A small image classifier, trained from scratch: 1.49M parameters, 7800 steps.
Rows from block 5 of a small image classifier, named by matrix and row number. Rows with one number belong to one channel. Each number is 500 + 25 x the weight over its row's rms, rounded and kept within 0 to 999. All counts start at 0. Numbers have three digits each.
After each channel's rows are labels from the 100 images, of 14848, where the channel reaches its highest value: "patch colour" is the nearest of a few named colours to the mean colour under the peak. Only what is clearly more common there than usual is listed. The data: crops of objects in photos (Visual Genome). In brackets: how many of the 100.
# convs0: expand pointwise conv (model.blocks.5.convs.0.weight, 384x128x1x1), inputs 0-63
# convs1: depthwise 5x5 conv (model.blocks.5.convs.1.weight, 384x1x5x5, trained with AdamW), a 5x5 kernel
# convs2: project pointwise conv (model.blocks.5.convs.2.weight, 128x384x1x1, transposed), outputs 0-63

convs0.366:520480476533531505505486490496487464497471487520505479474477501490476488524495527476489483439482508497459537471468463459560492479509515564505499517510482481488482491491508525518551481473465483
convs1.366:535473484516505524484499510508512488523577484501482461500451476489501508489
convs2.366:466512518468483499506553541485444500474491513478504467534539518536551496501472497501530477510519508525547469535505514499446493507560485521512473519456486514483521511534513525485522546505539480
patch colour: black (31)

convs0.355:488490493502500527485490495536467536497507521442484538521493536502475506490530477538545489515458544492514480485482491509485519512471471488548494469498537537491496443510499524515494531468525507
convs1.355:467535544509481493541536473477536495478520527515464507486474502477500521520
convs2.355:496497493507522479518504546508444476491518502492480492459486535490478456514498490498538520466541472462479475508513480498491489514570516448479534539507462498499528538505499504460487560510525490
patch colour: black (27)

convs0.39:516493535498506475487462488493553491536543465536527526468491453474537491521534498473519499499543494515514499515512516529477479563468479486459483493482460507517495508531502513483501478467463493
convs1.39:517499506502498506471488505488522506488529492559528542538550482466487477484
convs2.39:512557502513493478506514491483503511523483504504517498498503514538519522527490482462487469474439449511476486515498478518517524530477446516420505535549512499513473461476521511512530459542480519
patch colour: black (33)

convs0.112:488519546529530503488497513474520488500490472479505544518545498497458519508527481473521492469465521453481494533453500541485500480454532514499526475475424498480537509485512540497475475474497521
convs1.112:523526454505541531492467492523464474537504454480499530486477511489495489506
convs2.112:516508511509491510519501530518474515500493518457500440513450513476510528479459527545522503479480488524498528519487578494469455470500521468459480475505470448464491472511516491506483486502507502
patch colour: black (30)

convs0.190:513511496476502501467477530527510465519478461516501465486491485507510497545516515486493489529536520492511487482532462488483515511529499518529489531501465494493456526476479460528501468481531553
convs1.190:466472468459452480499493495486479479481488474484474485477470507472509482454
convs2.190:485464467497512504495531562452480444520532506546525490516476506505507532467483524456469510501461494491480503489469526524459517504502508503494530530543485538512511489493488506543517523537512556
patch colour: black (26)

convs0.93:533555532504535482531540488525477489531513514490473484488471546504466521469482498519437475493490503503507500536500485507479469522461470486497481476513518504503512549532424482473508515569528518
convs1.93:478482515491453477491530505501504499495523521487453461466479487479478461460
convs2.93:526500501518465522496552465482530490521444479510492527482442501464495482529511482502476509525543512515484512514470482501514546507492505532540545456514472503514512573528526513519490520507502499
patch colour: black (26)

convs0.81:474481500470489471480517579512549497494467461507518510461496531512507508442504545519497484505481487496487494494506485498508527518523437460507499529460510496473511522551462534512518450456471495
convs1.81:452516514497467470514508505470470507517511466477517543531499472506550515491
convs2.81:522525477478477494510518463476481463523522492501509484524518511522505515512499473504512513508498507458497494532478515524453525504481517474475550524504501525502519495501500521474555498541451431
patch colour: white (34)

convs0.106:485484484527508509516520457496452532511484515521523492520515502503548499477476466494514497489518512488470503495520454484546514526522490505531522499494463484471541532512502541492504530527541542
convs1.106:490509466470467477476498515510478510452554509476493477517476456497502484473
convs2.106:505537496487423502472522519499491492512507499519497477453467500504498584534517460509452508527466517515460490466485476482499504515531518556527495553492511474517470499542546516476478535507500519
patch colour: black (31)

convs0.180:533481500495505486466516520543497504501496500511504478469440476495533487523479518507539469539518505502490485481479516486488441509506531495514492507522460523516525485504512536458475501484534480
convs1.180:501471468542517522482483553494529478477490477532468461482479522484508496511
convs2.180:489486471479506464444531534529531539491498516492498520508523502469495557491500493516533514507455499499529489480507507516523496450501475457516496478531503475502519530506462542455532553505517489
patch colour: black (28)

convs0.96:490510445481509484473552521498530503544525537523484513507505479488496487492471484496464521539525488525480486475487486485478444492525527486467516511464512534493546534474498513473505509507517507
convs1.96:533497479460492526550522478501519532507474463498494504481491461530507491458
convs2.96:506522557483498513494499476487458476465522528515504467498510477498499501517512509525539476522522520489480486477535492536491499480449507526551547504537525527520499533527491522513500498490481521
patch colour: black (40)

convs0.34:542538509492466478539510523465522500519536508534510506475525510491523532476506535491513491492538490506507516525510511463505534508509523508468489490510504553445449494536458516506507462488489488
convs1.34:468500507495491482495531525500495527535551489474528520516483443505521507460
convs2.34:500502530512476505486483557489485489517508483522491445503501531522506478480472460520446427482537523502484535537498521461495526493513503517526527476472508474548478502517524541444474522498516514
patch colour: white (56)

convs0.54:445485499498538511534525491503489538483512528488534488502496525524517525482529555544483460525491459532504550476515495462492469462494500494504518515481498463500496499444489447459508498468513523
convs1.54:472451509516490506517544551475489491515536473490465487486464507513516520485
convs2.54:494503484462532484493473459517516514538506521456505487527512449495527517510517484511469462527521510494489499490499506448524483452513463484506480509511494488514520516499449532501491517521518528
patch colour: black (27)

convs0.336:529518469485508527494487514470463469509511534541553466502463500464493514520514521533540527467473523503507483505499460485524508520517527502495511485493509502434481509553550463483544492496482527
convs1.336:503525554521521461501491492449467470496493491511506485517488548506481529481
convs2.336:458463491535525524547533457547478542520510480510515504530507509500522462508500497499480524495531518476438513539498529453503459455453492511497504520497498482495463536515477498544478486525493458
patch colour: black (27)