Rows from block 2 of a small image classifier, named by matrix and row number. Rows with one number belong to one channel. Each number is 500 + 50 x the weight over its row's rms, rounded and kept within 0 to 999. All counts start at 0. Numbers have three digits each.
After each channel's rows are labels from the 100 images, of 14848, where the channel reaches its highest value: "peak at" is the part of the image that holds the peak. Only what is clearly more common there than usual is listed. The data: crops of objects in photos (Visual Genome).
# convs0: expand pointwise conv (model.blocks.2.convs.0.weight, 96x32x1x1), inputs 0-31
# convs1: depthwise 5x5 conv, stride 2 (model.blocks.2.convs.1.weight, 96x1x5x5, trained with AdamW), a 5x5 kernel
# convs2: project pointwise conv (model.blocks.2.convs.2.weight, 64x96x1x1, transposed), outputs 0-63

convs0.0:425443568504439438557491455484489602544489509535550447461460432517474552524468450522551442443406
convs1.0:534578545557561525549563455432482490435388446508478513541565537530501501559
convs2.0:457545558480515484563523479496575489534509536474504596498497530508534497525496536532594502527474541491562457572431505484493414480479495411489516479592468589597416479479528454505463348585437430
peak at: top centre; top left

convs0.37:418484504525465521420460587523498476486519426492567429544466527347492414515486483510523516458515
convs1.37:516501512500472497514539557456404484577594528413454482546605453448484503530
convs2.37:511546459548568501523404538523468462430582478513538410518485520475515437505502495438517504515484528498554463509608445561485531519482564476516441414493549526446326420498477572516534422575509505
peak at: bottom left

convs0.16:500558489457596500517474446521545497436476561480461493474396453459497488523502622472621463483525
convs1.16:505499510498504483452444463459428371420403399471473466470487530517505510523
convs2.16:481494445449456473529580435514559535484449421540498436432498426526471466498465424544478482550549441575478497495512453567491502510493438551606564504505470513549474503489589593321499493503529520
peak at: top centre

convs0.23:499423552447537522520470460495559477584457418452537407555598517567476436431470515523486548529493
convs1.23:499473514554458522512547560519500544554515512447471559550501527595614609532
convs2.23:445473431486465550596555530444531448350510521537469505467576521518505513566449461440531498511555569504529498441551446487553556530427575535547487459465466468522384426442451499462489579551505537
peak at: bottom centre

convs0.1:458483508479492513590509531416430559483587485488515484471438504476527427517516412477464617502593
convs1.1:516515499502504522493452469500512458380389479499453378402491497496460469504
convs2.1:467466452538409571487519523533476546523476519480500448452471484486527619525578524517516540423585485429488492463458394484598510459603514431536526442618554478547515451501531598558527485487491487
peak at: middle right

convs0.44:498471493442416565457476548481485599456455457502555453437555490488419489431459409443459454548487
convs1.44:510453483476498490490479553480497527588572500492562613579564497535575589483
convs2.44:475488494508406431416500496432498533534541521505556513571502443483403412478508424459509578457603437547474493478503490516455459442534463495559512523512384421444511556475470529563540397457451442
peak at: top centre

convs0.42:608433500501496573396512461509551591547450508549466457561461534533478461473534444460461586493487
convs1.42:508474463497495523461402468503507452404412483514469393424483512494436429487
convs2.42:578482532517506506573467581472542523506536483498489424532553482548452486559571577591496500451454423446438511498554485655463536540584498551518537542463523526456464518486611526584442535457460479
peak at: middle right

convs0.26:538532521464518424421469522458474566414546556489482595524539448437542498422484528450588434531502
convs1.26:488510491440423568585564522548486565609468534540551569543513522537545520514
convs2.26:499529522522428571502526571442470598555489521410549533482460477507460458580497536484492482520445531464645521497430450484471489556523497550405535608452497540531510385550501539579534463492486438
peak at: top right

convs0.20:570585449477523555463522441480463478441505437438573447564493488505446429492513453393495561522438
convs1.20:467485516508521467517502492497473504558511494493503578629561521543592617561
convs2.20:460456494451499543507549523435384527485545454487464536584457513495500520611477480583463546496403501617527513483447531333535470442533513545477569508547432447517473480516518506442442544492508487
peak at: bottom centre

convs0.11:512541452488438505479486446524496541570433608464495503407564436594480550418485553472513457451506
convs1.11:471495482499436451402474435409480477433481519514563546522556474414470440441
convs2.11:532554585461562468565555567479554471524555454507520538564435454538485463494524472498509500608550424548374515582445489521485520467457494456480530466413472365491525483544549463572445530506553546
peak at: bottom centre

convs0.28:436534530393502559465541510493595511546593473499531540538454578548522478481572557489598495475526
convs1.28:456523492418461527551520462467477552580484461475571613557482474459581556505
convs2.28:502482366446508467448470434429467493541423597457582540577521528564552465535456468588455498513445466535541485412459451491501533422420501546569506452482511557405467452457474453511516466515520538
peak at: middle right

convs0.54:484432458476570407482565533451507475473530521527486436575595444449588503535470525448444485427468
convs1.54:496508518495521509566580546506527570603534475487428404441472517418432504515
convs2.54:492531537511476492441502432505592537528549503509514489493506517412505457492505503533503482601492399514636493489598545399477550553523434427512475498472475549536543561446483394534560416405501501
peak at: bottom centre

convs0.34:439503484481549514492536477373446449464540518476448440555519589526570563520589488556527526473430
convs1.34:508515517513509512512516517512499490483482484463420379351443497461426437468
convs2.34:539590495516513477426567489545431495411433478404535436500416506500421473506458477483524569527512465417551578468497538480451478371442496499506491597455528493559461494417558564537497487500426477
peak at: bottom centre

convs0.68:550471474540494457460469453512514416579556479426433444605426424473507427487476473505464529514427
convs1.68:503510505535493520546568597545524532589587558489522531491491474476440395432
convs2.68:456409554493469453518517444481512521557458463478502445483533367441500611498543508517559480528491517525447453497510454450504520428573496511471532581471514598549520525397449494560470440634447535
peak at: bottom centre

convs0.47:525504485541512394426488618502458490491531553397426532400541511518514471481494522550531475437460
convs1.47:453453446449465472452466435464523534556566534505567617569518521549515546554
convs2.47:493558448514540593622560472499448538595431484407496450485562515405524514518489435539508529512528445477590425513446450504546480558532588511568496443411483412515518502515524499467524524423465525
peak at: top centre

convs0.71:529450508500420545523547451467455457498466551537501420530577506513442403447439453488398423461493
convs1.71:501479522489463472530521506485550571646584536492549596573507475501529496455
convs2.71:460600489537414508604513464548493508444496489514453519486481468471425586512502480554517545473465421558481518463521520441468538620531502557537571434466387528478560509443505384548562467467513561
peak at: top centre