Rows from block 4, named by matrix and row number. Each number is 128 + 32 x the weight over its row's rms, rounded and kept within 0 to 255. All counts start at 0. Numbers have three digits each. After the name is the row's rms in percent of the matrix's.
# fc2: squeeze-excite expand (model.blocks.4.se.fc2.weight, 192x12), inputs 0-11
fc2.0 123:112168166132124142200134126079139096
fc2.1 103:177070132132107130080154122099085144
fc2.2 096:080162155126146096116079070101134114
fc2.3 115:158171125162128123170122188160160099
fc2.4 104:116107143148149173118089124059082118
fc2.5 078:104132041122126143146102144146095163
fc2.6 087:098148107113112108117185113066161162
fc2.7 083:146089064153082141117173128133156150
fc2.8 101:074113114144063148112068140127126136
fc2.9 120:183107120125089120088172138144141183
fc2.10 072:152108115122183132172119161154142192
fc2.11 072:107162124104089154077192133111147104
fc2.12 091:118143104177079074156149107100097115
fc2.13 093:146098173122074189142151109115103151
fc2.14 125:122061104149141136133123070076146123
fc2.15 103:163144165133155085143207133117117120
fc2.16 096:133103190165137138186114134128178126
fc2.17 105:181123176076153088124155113138132094
fc2.18 109:178086126156126135157133073178121155
fc2.19 093:128184132129161105185131117191124128
fc2.20 071:129095117080158165138054122102140119
fc2.21 089:166072160101085099102141125148102092
fc2.22 082:116107102087118099102123068140067112
fc2.23 119:167114129105150104139146157085065084
fc2.24 076:123056146147143106103084151177138117
fc2.25 106:094096109160096084169112137074111104
fc2.26 105:190142119127092151066132087116111109
fc2.27 067:138117127091129167077150147113178072
fc2.28 102:140147122109125099124117101072057166
fc2.29 107:165103103157130128156102157148075071
fc2.30 060:133125103188114165107126052138126128
fc2.31 113:143132139175122060082121137152108085
fc2.32 130:096139102091104162132118177100174084
fc2.33 093:133173080106134100136086151082151088
fc2.34 071:108120104145128158107154122160197071
fc2.35 096:125142080177094148077144167148140097
fc2.36 066:125096078106187139113149079141121165
fc2.37 111:121133149168132088124114173068134076
fc2.38 082:152131168146055146164154148101159117
fc2.39 087:064136125125107100172142118150132064
fc2.40 086:211136139104101101133140111132109080
fc2.41 105:083059129123091127178143110100110126
fc2.42 077:187068122100165130148132155130086120
fc2.43 118:147119083178102158118092163083155109
fc2.44 091:125117103114144099159077070168092109
fc2.45 131:141045149081099100140145136144129142
fc2.46 090:148081123168065158149101110092111130
fc2.47 139:100099139156084150139169061112111106
fc2.48 089:113154062177151153096146123135122084
fc2.49 105:140090098123122119114177049148107131
fc2.50 129:110101126141117094079181171082153120
fc2.51 121:156112144158172085131158119092182094
fc2.52 126:126124089118133168168107120077179086
fc2.53 116:148104131129148124097132079157056090
fc2.54 088:131188149124117156137136133059171152
fc2.55 113:106119070102122152077139097092084119
fc2.56 103:164142123119116086128212122109134093
fc2.57 076:153111068147125120159120064107132171
fc2.58 105:098159109081138148177125091147116073
fc2.59 096:101166101097170145108106118188133086
fc2.60 112:083153119154098165120134172064108115
fc2.61 104:170127079143127075127134109134129059
fc2.62 054:070086153150097126124129153101185108
fc2.63 143:147173078118145161073157115094147107
fc2.64 080:143138100077098163147096130107112062
fc2.65 088:174089156119067123080134138122104097
fc2.66 097:089125147119104172092174105082123086
fc2.67 110:126135139179109118167163184158086107
fc2.68 116:144137079071138094163108135101126077
fc2.69 090:122109151135165083067185122153146135
fc2.70 080:126176068131133137151062113120093122
fc2.71 094:170099098161142126201162123128122097
fc2.72 085:113136205164106079121152142129101149
fc2.73 110:083108148118143076172151133162080106
fc2.74 057:117080171109098178112088150118116169
fc2.75 112:191121153129093152106165170160135162
fc2.76 109:153127081132141142105144158047152115
fc2.77 075:123185145194110120161178110124119121
fc2.78 091:118149112174104095116049133145099114
fc2.79 112:162114103119120135119182146192078111
fc2.80 091:105102080092155105160090101166152096
fc2.81 039:115098101124164084153157152086069122
fc2.82 078:160152105138066108089159139084097142
fc2.83 102:135117164126149148061159122170083102
fc2.84 107:142132178150094149121078134093141068
fc2.85 136:157129149088102091129151127080123061
fc2.86 092:138115144156153180075126181163102138
fc2.87 099:103124124109133096163085141083070089
fc2.88 080:146101104138077112134125099155160057
fc2.89 116:142074109133050132087137139102113135
fc2.90 101:098105119128139169114140064101096181
fc2.91 088:144170075129128175147157092082146111
fc2.92 093:155125151152178130184110070123106104
fc2.93 100:161109114050103118166157123097150134
fc2.94 129:155150153066133148110065128102159141
fc2.95 102:078183093136139124149168183132140118
fc2.96 099:128077126084150155137133068121088094
fc2.97 114:190123123091100117137167176129167099
fc2.98 107:121113134175085135173188139114110088
fc2.99 077:093157101087179130105127070118157106
fc2.100 087:153153080133107106061156152099123163
fc2.101 073:152131066080093089170147127134144145
fc2.102 121:121177149113065098134175124171138122
fc2.103 108:120162089135124143112117115158064188
fc2.104 082:132116145184096116143094057108104113
fc2.105 102:196126129095105128126127110061098108
fc2.106 117:140135052153154146152126081100095132
fc2.107 150:146124112161160054106130126170165104
fc2.108 093:112104074132141167095057120110147123
fc2.109 058:140148070090095117154117110097082088
fc2.110 099:082143150074081085151101127121094124
fc2.111 086:113110050108111097113097171132160129
fc2.112 058:154116178101107129134172113103109060
fc2.113 097:106151070155109171177162116120129093
fc2.114 138:123166166100114090154125131143050125
fc2.115 102:073151102135182132170114113092121089
fc2.116 146:085144134149112194137076131147147088
fc2.117 128:180099082120125087108108065122119136
fc2.118 108:187120168106107129150126086092176149
fc2.119 093:121108105160126139056119176163162114
fc2.120 096:207145109173108126103108164110132147
fc2.121 114:125091104128093132167066068115126128
fc2.122 099:089170126091146159188100150113130093
fc2.123 071:093085112111139095129104156119063170
fc2.124 122:161127091077114147124132069091171128
fc2.125 114:138137100200133093153154149077138150
fc2.126 129:145121097108104102098088193123176111
fc2.127 106:150146094107087184112150113180114093
fc2.128 102:126141123088146095135180152080070121
fc2.129 078:086097088090074145108123139094161105
fc2.130 121:140090137105101187113109141152093071
fc2.131 115:115054121126111175111124127110187123
fc2.132 082:128121120078166151075133097119102072
fc2.133 080:121083124190105078174132114113100126
fc2.134 101:139087123165070118126197147128150127
fc2.135 101:111199095091169130126162114149095131
fc2.136 100:162180142114088134072079111128112109
fc2.137 090:142131103172111098041144117118128142
fc2.138 075:166117056121093118129117162160144167
fc2.139 104:101113093121116107117213144106118164
fc2.140 129:152149113147119151159115052102147174
fc2.141 088:136141167163112092074176124124165096
fc2.142 091:090084094136125154129169173181149129
fc2.143 103:108111170157152151176178155138150085
fc2.144 102:163135076125103075121113108193126126
fc2.145 088:122079107099081134144090089150091093
fc2.146 059:143126120105076114128181170079145163
fc2.147 087:080070128092119119151181102122101108
fc2.148 085:109150151187095169093084118092120129
fc2.149 080:125078132077108164186104118163125141
fc2.150 068:146124146118074106132071132101094075
fc2.151 066:142069105103109102147091142139063138
fc2.152 101:095167128185128079081137097131107107
fc2.153 082:112065150085119146124136118173124072
fc2.154 073:093117066105124151127084065132119130
fc2.155 107:143091103118085114145081124056126108
fc2.156 075:073108100087092095147172138143152155
fc2.157 129:121178140125051163119113085124112121
fc2.158 109:136105125185098101097173135159181132
fc2.159 112:090111122114122172116152117093141050
fc2.160 114:108087101078096170149167137106170131
fc2.161 055:126088105161111147134136211116094119
fc2.162 094:145104076168124097088125102158076144
fc2.163 123:127087141137063101142144068118096113
fc2.164 079:122117120213084147095113111137138100
fc2.165 083:141073090104123153097145067124120090
fc2.166 113:143127087128110173149128097161103058
fc2.167 091:089149076120119107157146076162172132
fc2.168 077:112064072118091156168124151147127118
fc2.169 126:147056128125082128122111134178169139
fc2.170 079:130057188149098100153139106117122140
fc2.171 139:112102098092073143089099113183134145
fc2.172 085:111142106126042106112142086134096118
fc2.173 060:158127145132176162085053120117129133
fc2.174 086:129104075142180129136074124096130083
fc2.175 090:165145138127077124136092201107120154
fc2.176 155:096072112180087096146121151107160137
fc2.177 093:117108079131179186134119123156162090
fc2.178 099:177130129133101137081131118122046130
fc2.179 096:104042108114151131101137145160121096
fc2.180 107:104154121102126112103108053185140121
fc2.181 106:156097163085129141164068163125157109
fc2.182 083:166122128099132123073166153173180121
fc2.183 091:137113149107124107139182053088143141
fc2.184 160:100155111092134164083134160107192113
fc2.185 093:168067161139076146112143093149127103
fc2.186 105:163117078095165082104130128138125071
fc2.187 095:145112071121123146150102140087150060
fc2.188 069:146088141093134167095077151097151088
fc2.189 126:144147111129097126153080128042126120
fc2.190 090:142082100083104089142116131132163069
fc2.191 070:087117123117099193156111092100133083