A small image classifier, trained from scratch: activation gelu.
Rows from block 4, named by matrix and row number. Each number is 128 + 24 x the weight over its row's rms, rounded and kept within 0 to 255. All counts start at 0. After the name is the row's rms in percent of the matrix's.
# fc1: squeeze-excite reduce (model.blocks.4.se.fc1.weight, 12x192), inputs 0-95
fc1.0 095 [133 149 190 130 151 149 121 154 121 107 150 129 145 147 130 107 123 101  96 131 114 168 146 114 122 142 132 167 170 159 134 120 181 140  82 147 109 117 139 152  77 145 116 128 144 122 125 128 139 100 166 100 197 106 145 123 109 106 130 168 105  99 121 159 142 153 149 120 109 105 114 103 121 137 133 143 152 108 122 110 124 154 120  92 112 113 152 157 109 131 127 142 176  97  77 129]
fc1.1 101 [150 129 122 130 147 142 129 121 122 148  98 116 105 109 138 122 179 109 171  89 143 108  92 124 171 145 152  94 144 143 116  77 101 106 130 144 136 109 118 128 152 162 104 117 123 184 110 119 150  99  88 109 116  72 120 124 106 175  96  94 130 157 124 125 107 143 137 139 167 119 105 159 153 106 118 119 107 122 119 110 116 136 177 117 126 117 147 113 142 106 142 120  90  77 120 103]
fc1.2 103 [141 140 114 133 118 117 157 100 158 133 132 119 128 157 168 140 103 105 183 148 102 159 181 120 142 144 145 133  73 118 144 129 149 162 141 111 153 133 117 126 125 130 135 101  81 127  92 123 126 165 157  90 162 115 120 132 126 142 165 165 156 170 171 132 132 103 144 135 154 121 130 130 130  77 112  58 148 134 113 119 144 131 136 108 122  68 115 149 173 140 131 105 151 115 141 152]
fc1.3 098 [126 111 114 128  93 136 131 107 135 129 110 163 144 170 124 132 136 152 138 106 107 103 179 140 124 100 120 123 139 145  90 137 140 115 102 152 158 113 106 118  84 110 141 147 110 129 115 119 127 102 147 192 114 170  91  89 109 102  72 109 149 161 117 128 138 133 154 139 110 124 131 117 128 103 113 132 110 142  84  93 118 130 145  92 122 130 109 129 120 126 140 118 106 119 171 138]
fc1.4 096 [112 110 134 103 108 117 151 109 159 123 124 103 133  95 126 157 117  79 135 125 105 139 128  95 147 111 125 104 125 104 163 163 152 150  80 104 124 120 125 167 145 131 117  80 102 175 145 156 109 138 133 130  90 124 155 136 128 126 110 153 162 127 123 115 163 195 162 145 171 106 143 146 119 111 148 123 103 106 132  86 115 163 115  92 150 166 124 120 129 165 115 100 110  80 105  85]
fc1.5 093 [144 114  91 161 105 137 148 149 166 136 127 149 134 136 126 155 157 135 168 141 134 102 147 171 147 116 122 111 141 103 124 157 128 140 142 120 101 136 170 113 106 125 139  94 121 145 176  74 104 100 134 146 132 114 142 136 133 138 106 120 157 122 114 105 100  61 111 159 133  93  92 121 107 170 122 144 115 165 159 107 131 107 174 153 132 159 119 122 125 116 127 142 157 128 177 126]
fc1.6 103 [111  84 138 126 133 119 149 178 114 177 189 147 132 151 117 107 131 125 118 135 141 158 129 147 121  85 138 156 130 109 110 143 114 125 122 130 130 119  99 147 155 126 118 135 125 127  87 115 147 155 132 105  97 149 156 140 131 134 131 128 104 137 109 138 118 140 176 165 142 142 143 145 152 166 131 163 161  85 124 155 103 126 163 134  86 143 122 132 109 136 166 102 136 108 115 126]
fc1.7 107 [103 121 169 114 167 105 124 187 113 128 117 144 126 145 122 184 159 134 119 135 147 110 142  88  91 134 143  87 120 130 110 142 124 114 140 115 172 119  95 153 128 126 119 125 169 116 131 116 100 113 113  75 188 127 128  85 106 146 146  80 118 144 130 102 129 106 116 125  96 147 108 102 142 127 126 143 105 134 140  84 131 137 146 103 145  95 133 132 111 112 109 128  91 142 174 136]
fc1.8 113 [163 118 124 204  83 136  85 131 112 110 112 142 154 164 180 144 108 120 134 156 118 107 133 141 125 135 146 124 125 110 150  98 120 124 129 115 137  66 169 132 104  93  98 128 130 143 114 177 156 152  96  86 120  83 120 121 133 158 139 155 137 109  87 129 149 127 157 131 107 115 127 121 128  98 117 111 126  90  87  95 132 120 146 106 177 149 127 157 138 122 169 101 124 117  69 172]
fc1.9 098 [142 114 107 135 141  87 185 100 173 127 138 146 145 174 135 122 102 147 131 147 106 113 108 129 111 153 130  98 118 163 135 130  85 112  99 117 117  86 112 138 112 119 116 160 142  96 106 133 115  92 175 105 147 128 133 157  88 103 155 117 137 136 130  84 119 130 174 129 167 107 125 126 163 140 127 110 200 111  86 136  97 125 141 105 116 116 128 166  86 105  72 138 138 171 121 119]
fc1.10 097 [126 128 133 141 115 118 121 113 146  80 100 146 136 156 133 139 166 104 130 119 100 123 117 154 112 134 149 138 177 186 122 125  61 101 117 150 160 119 110 107 117 127 131 105 137 116 131 129 131 157  76 125 135 175 161 145 124 157 120 108 117 150 137  99 158 112 117 108  63  98 165 160 151 153 154 136 113 143 112 202 133 135 103 116 118 125 122 112 116 127 198  99 141 122  89 136]
fc1.11 096 [ 99 149  88 137 144 125  98 111 101  99 130  86 156 127 122 103 147 124 160 130  98 147 132 129 139 152 173 112 116 148 110 110 149 128  99 134 140 165 115 123 146 133 129 131  89 134 123 143 122 140 131 189  98 130 137 116 212 149  81 117 101 146 128 130 158  98 186  81 153 187 117 114 134 147 107 131 124 123 123 150 132 129 113 141 160 167 148 165 109 103 124 108 157  95 114 110]