Rows from block 3 of a small image classifier, named by matrix and row number. Rows with one number belong to one channel. Each number is 128 + 32 x the weight over its row's rms, rounded and kept within 0 to 255. All counts start at 0. Numbers have three digits each.
After each channel's rows are labels from the 100 images, of 14848, where the channel reaches its highest value: "patch colour" is the nearest of a few named colours to the mean colour under the peak. Only what is clearly more common there than usual is listed. The data: crops of objects in photos (Visual Genome).
# convs0: expand pointwise conv (model.blocks.3.convs.0.weight, 192x64x1x1), inputs 32-63
# convs2: project pointwise conv (model.blocks.3.convs.2.weight, 64x192x1x1, transposed), outputs 32-63

convs0.25:106086096110169121109153145142097073101125134103108124131137178079128123114104099122181180190134
convs2.25:124134143115098200158163151145145119164148134133180116201121156140089118105129126110107158113194
patch colour: brown

convs0.84:129185115140066097180137152164191149138105185102076096143098147130093159148154134137112072093126
convs2.84:140132165103120114158167127095127128082147114132148078095166112151087115193142126171163179133097
patch colour: black

convs0.103:119139174108151126126127108171130124114096144056114153141126103144132111206112091132115143107139
convs2.103:146132154054131149160175040152130126179130103113110054071130168167152112063154113146142126132106
patch colour: black

convs0.185:069122181151186151108164160160125109109117084123159100046150113161160136097157132135153134129162
convs2.185:105153119116127068114090188151168154118156105111130097131134113078113114061143117091084087104164
patch colour: white

convs0.126:114136081156174150137069093167187136138079126143155112126145142129160077122089109154120134085097
convs2.126:147130121101176150082117137096156128093157142124105131072184155130144068174142101148101178078050
patch colour: black

convs0.71:099141129148136105175141138161171120096109126187095131121167136152090089119106097208081209170121
convs2.71:153120185154104114125112134151182105137170157138172168131155137127144104192120126084128128076116
patch colour: black

convs0.110:081174117174146097138074148142124120104039109130094157153133120192113125127175077105146160121136
convs2.110:115167132058135105204135054144107102149116115115106136071120144195062148148160081124099136127127
patch colour: black

convs0.133:123128140155078119120146108077165099108113066138124068181157112113167112107168111139123151121169
convs2.133:135101144048156103125169117146130103118151112099157077121107118134088061131142181101174089173133
patch colour: pink

convs0.77:179087132124143118117126164122129122126121105049079141155105078178041106096130127133151074101126
convs2.77:094143107135101128108148110137107166133069113119156124169127164191199147120119092163138105054148
patch colour: pink

convs0.21:159120184167090138112065176100153134164148152147175111104099086131126142094145050181183134153111
convs2.21:088112145127130132060160100046122164167143135103155108053098155106144152074091176111149113135162
patch colour: white

convs0.135:110151076155113173111141155133150095103177096076158114154095179112133135097111114157146138124124
convs2.135:112126151166128108148108083084126112133167078172138130073143214141133115169156157145086122099084
patch colour: white

convs0.113:154135148157070149125164160146123071165152153144124145205110061079136115082093163118157180154114
convs2.113:090064146150122126156050166127153089095138095112152097122103120072126126142038105125145169141126
patch colour: pink

convs0.150:076139118070120110156103112129138132146118050127172127070143148142163080137099098151198094157115
convs2.150:117160117102124094124145091148177117149127146133087128110174152164196189157155092121128106169125
patch colour: black

convs0.180:143082122112197180114089176173170100117094163156124114116171113154162169110093112121144123114130
convs2.180:112111108173100079145120103095155136113193147121094081162176162117095160111158133100063116181179
patch colour: white

convs0.94:127087147153101182138155111160112131086143182172103188089091120120135182136110121164133171147142
convs2.94:071131086186116147150112152092135068169097105130130080123141174131105115087148138120110046126131
patch colour: black

convs0.112:115154142197118083075109116155206128131151088167089166134160098177118077102146146123146133109101
convs2.112:127155121148138150081098094161134148195134132105106159130101076186135137158147146159146109125113
patch colour: black

convs0.90:064214097087140152096090130164099133136074094167107070098091092103157121166098128119127136104105
convs2.90:197114136157171155163171151119076073075187088132157110123152106049130131107158125151163095127128
patch colour: black

convs0.9:133109133107132146123120093155051113131131126132118125110152099175155082144166095063115126099166
convs2.9:153123120141140131080127121163062103101136130164083077141141147137120177085081134176113123134158
patch colour: white

convs0.6:209093133097149162111153147169117123147120162133113160112166161109198112120155095124134131124110
convs2.6:094140133088115104121117165118152169150194131097144102139137185162088106108117155142144103144132
patch colour: pink; white

convs0.98:144102166120144104078201086132154159175150177142104106110087159137153140169129171167136149169071
convs2.98:115118096118159094109157145131063142103152138113150125103149132115065141190160126139080101158082
patch colour: cyan

convs0.16:108189150094056154091112146161094117117139090170090123086083117143055174173126154084200136150146
convs2.16:163130140089134069119119191077172111163158158156182068152113091120157092146113104171113121074202
patch colour: black

convs0.139:103154173122143094088146090075101114105105093130168123160146167096122220095142128158123098164101
convs2.139:080144157135225103057137173139148099157118123132128105185132154086072101148118124076143091077157
patch colour: white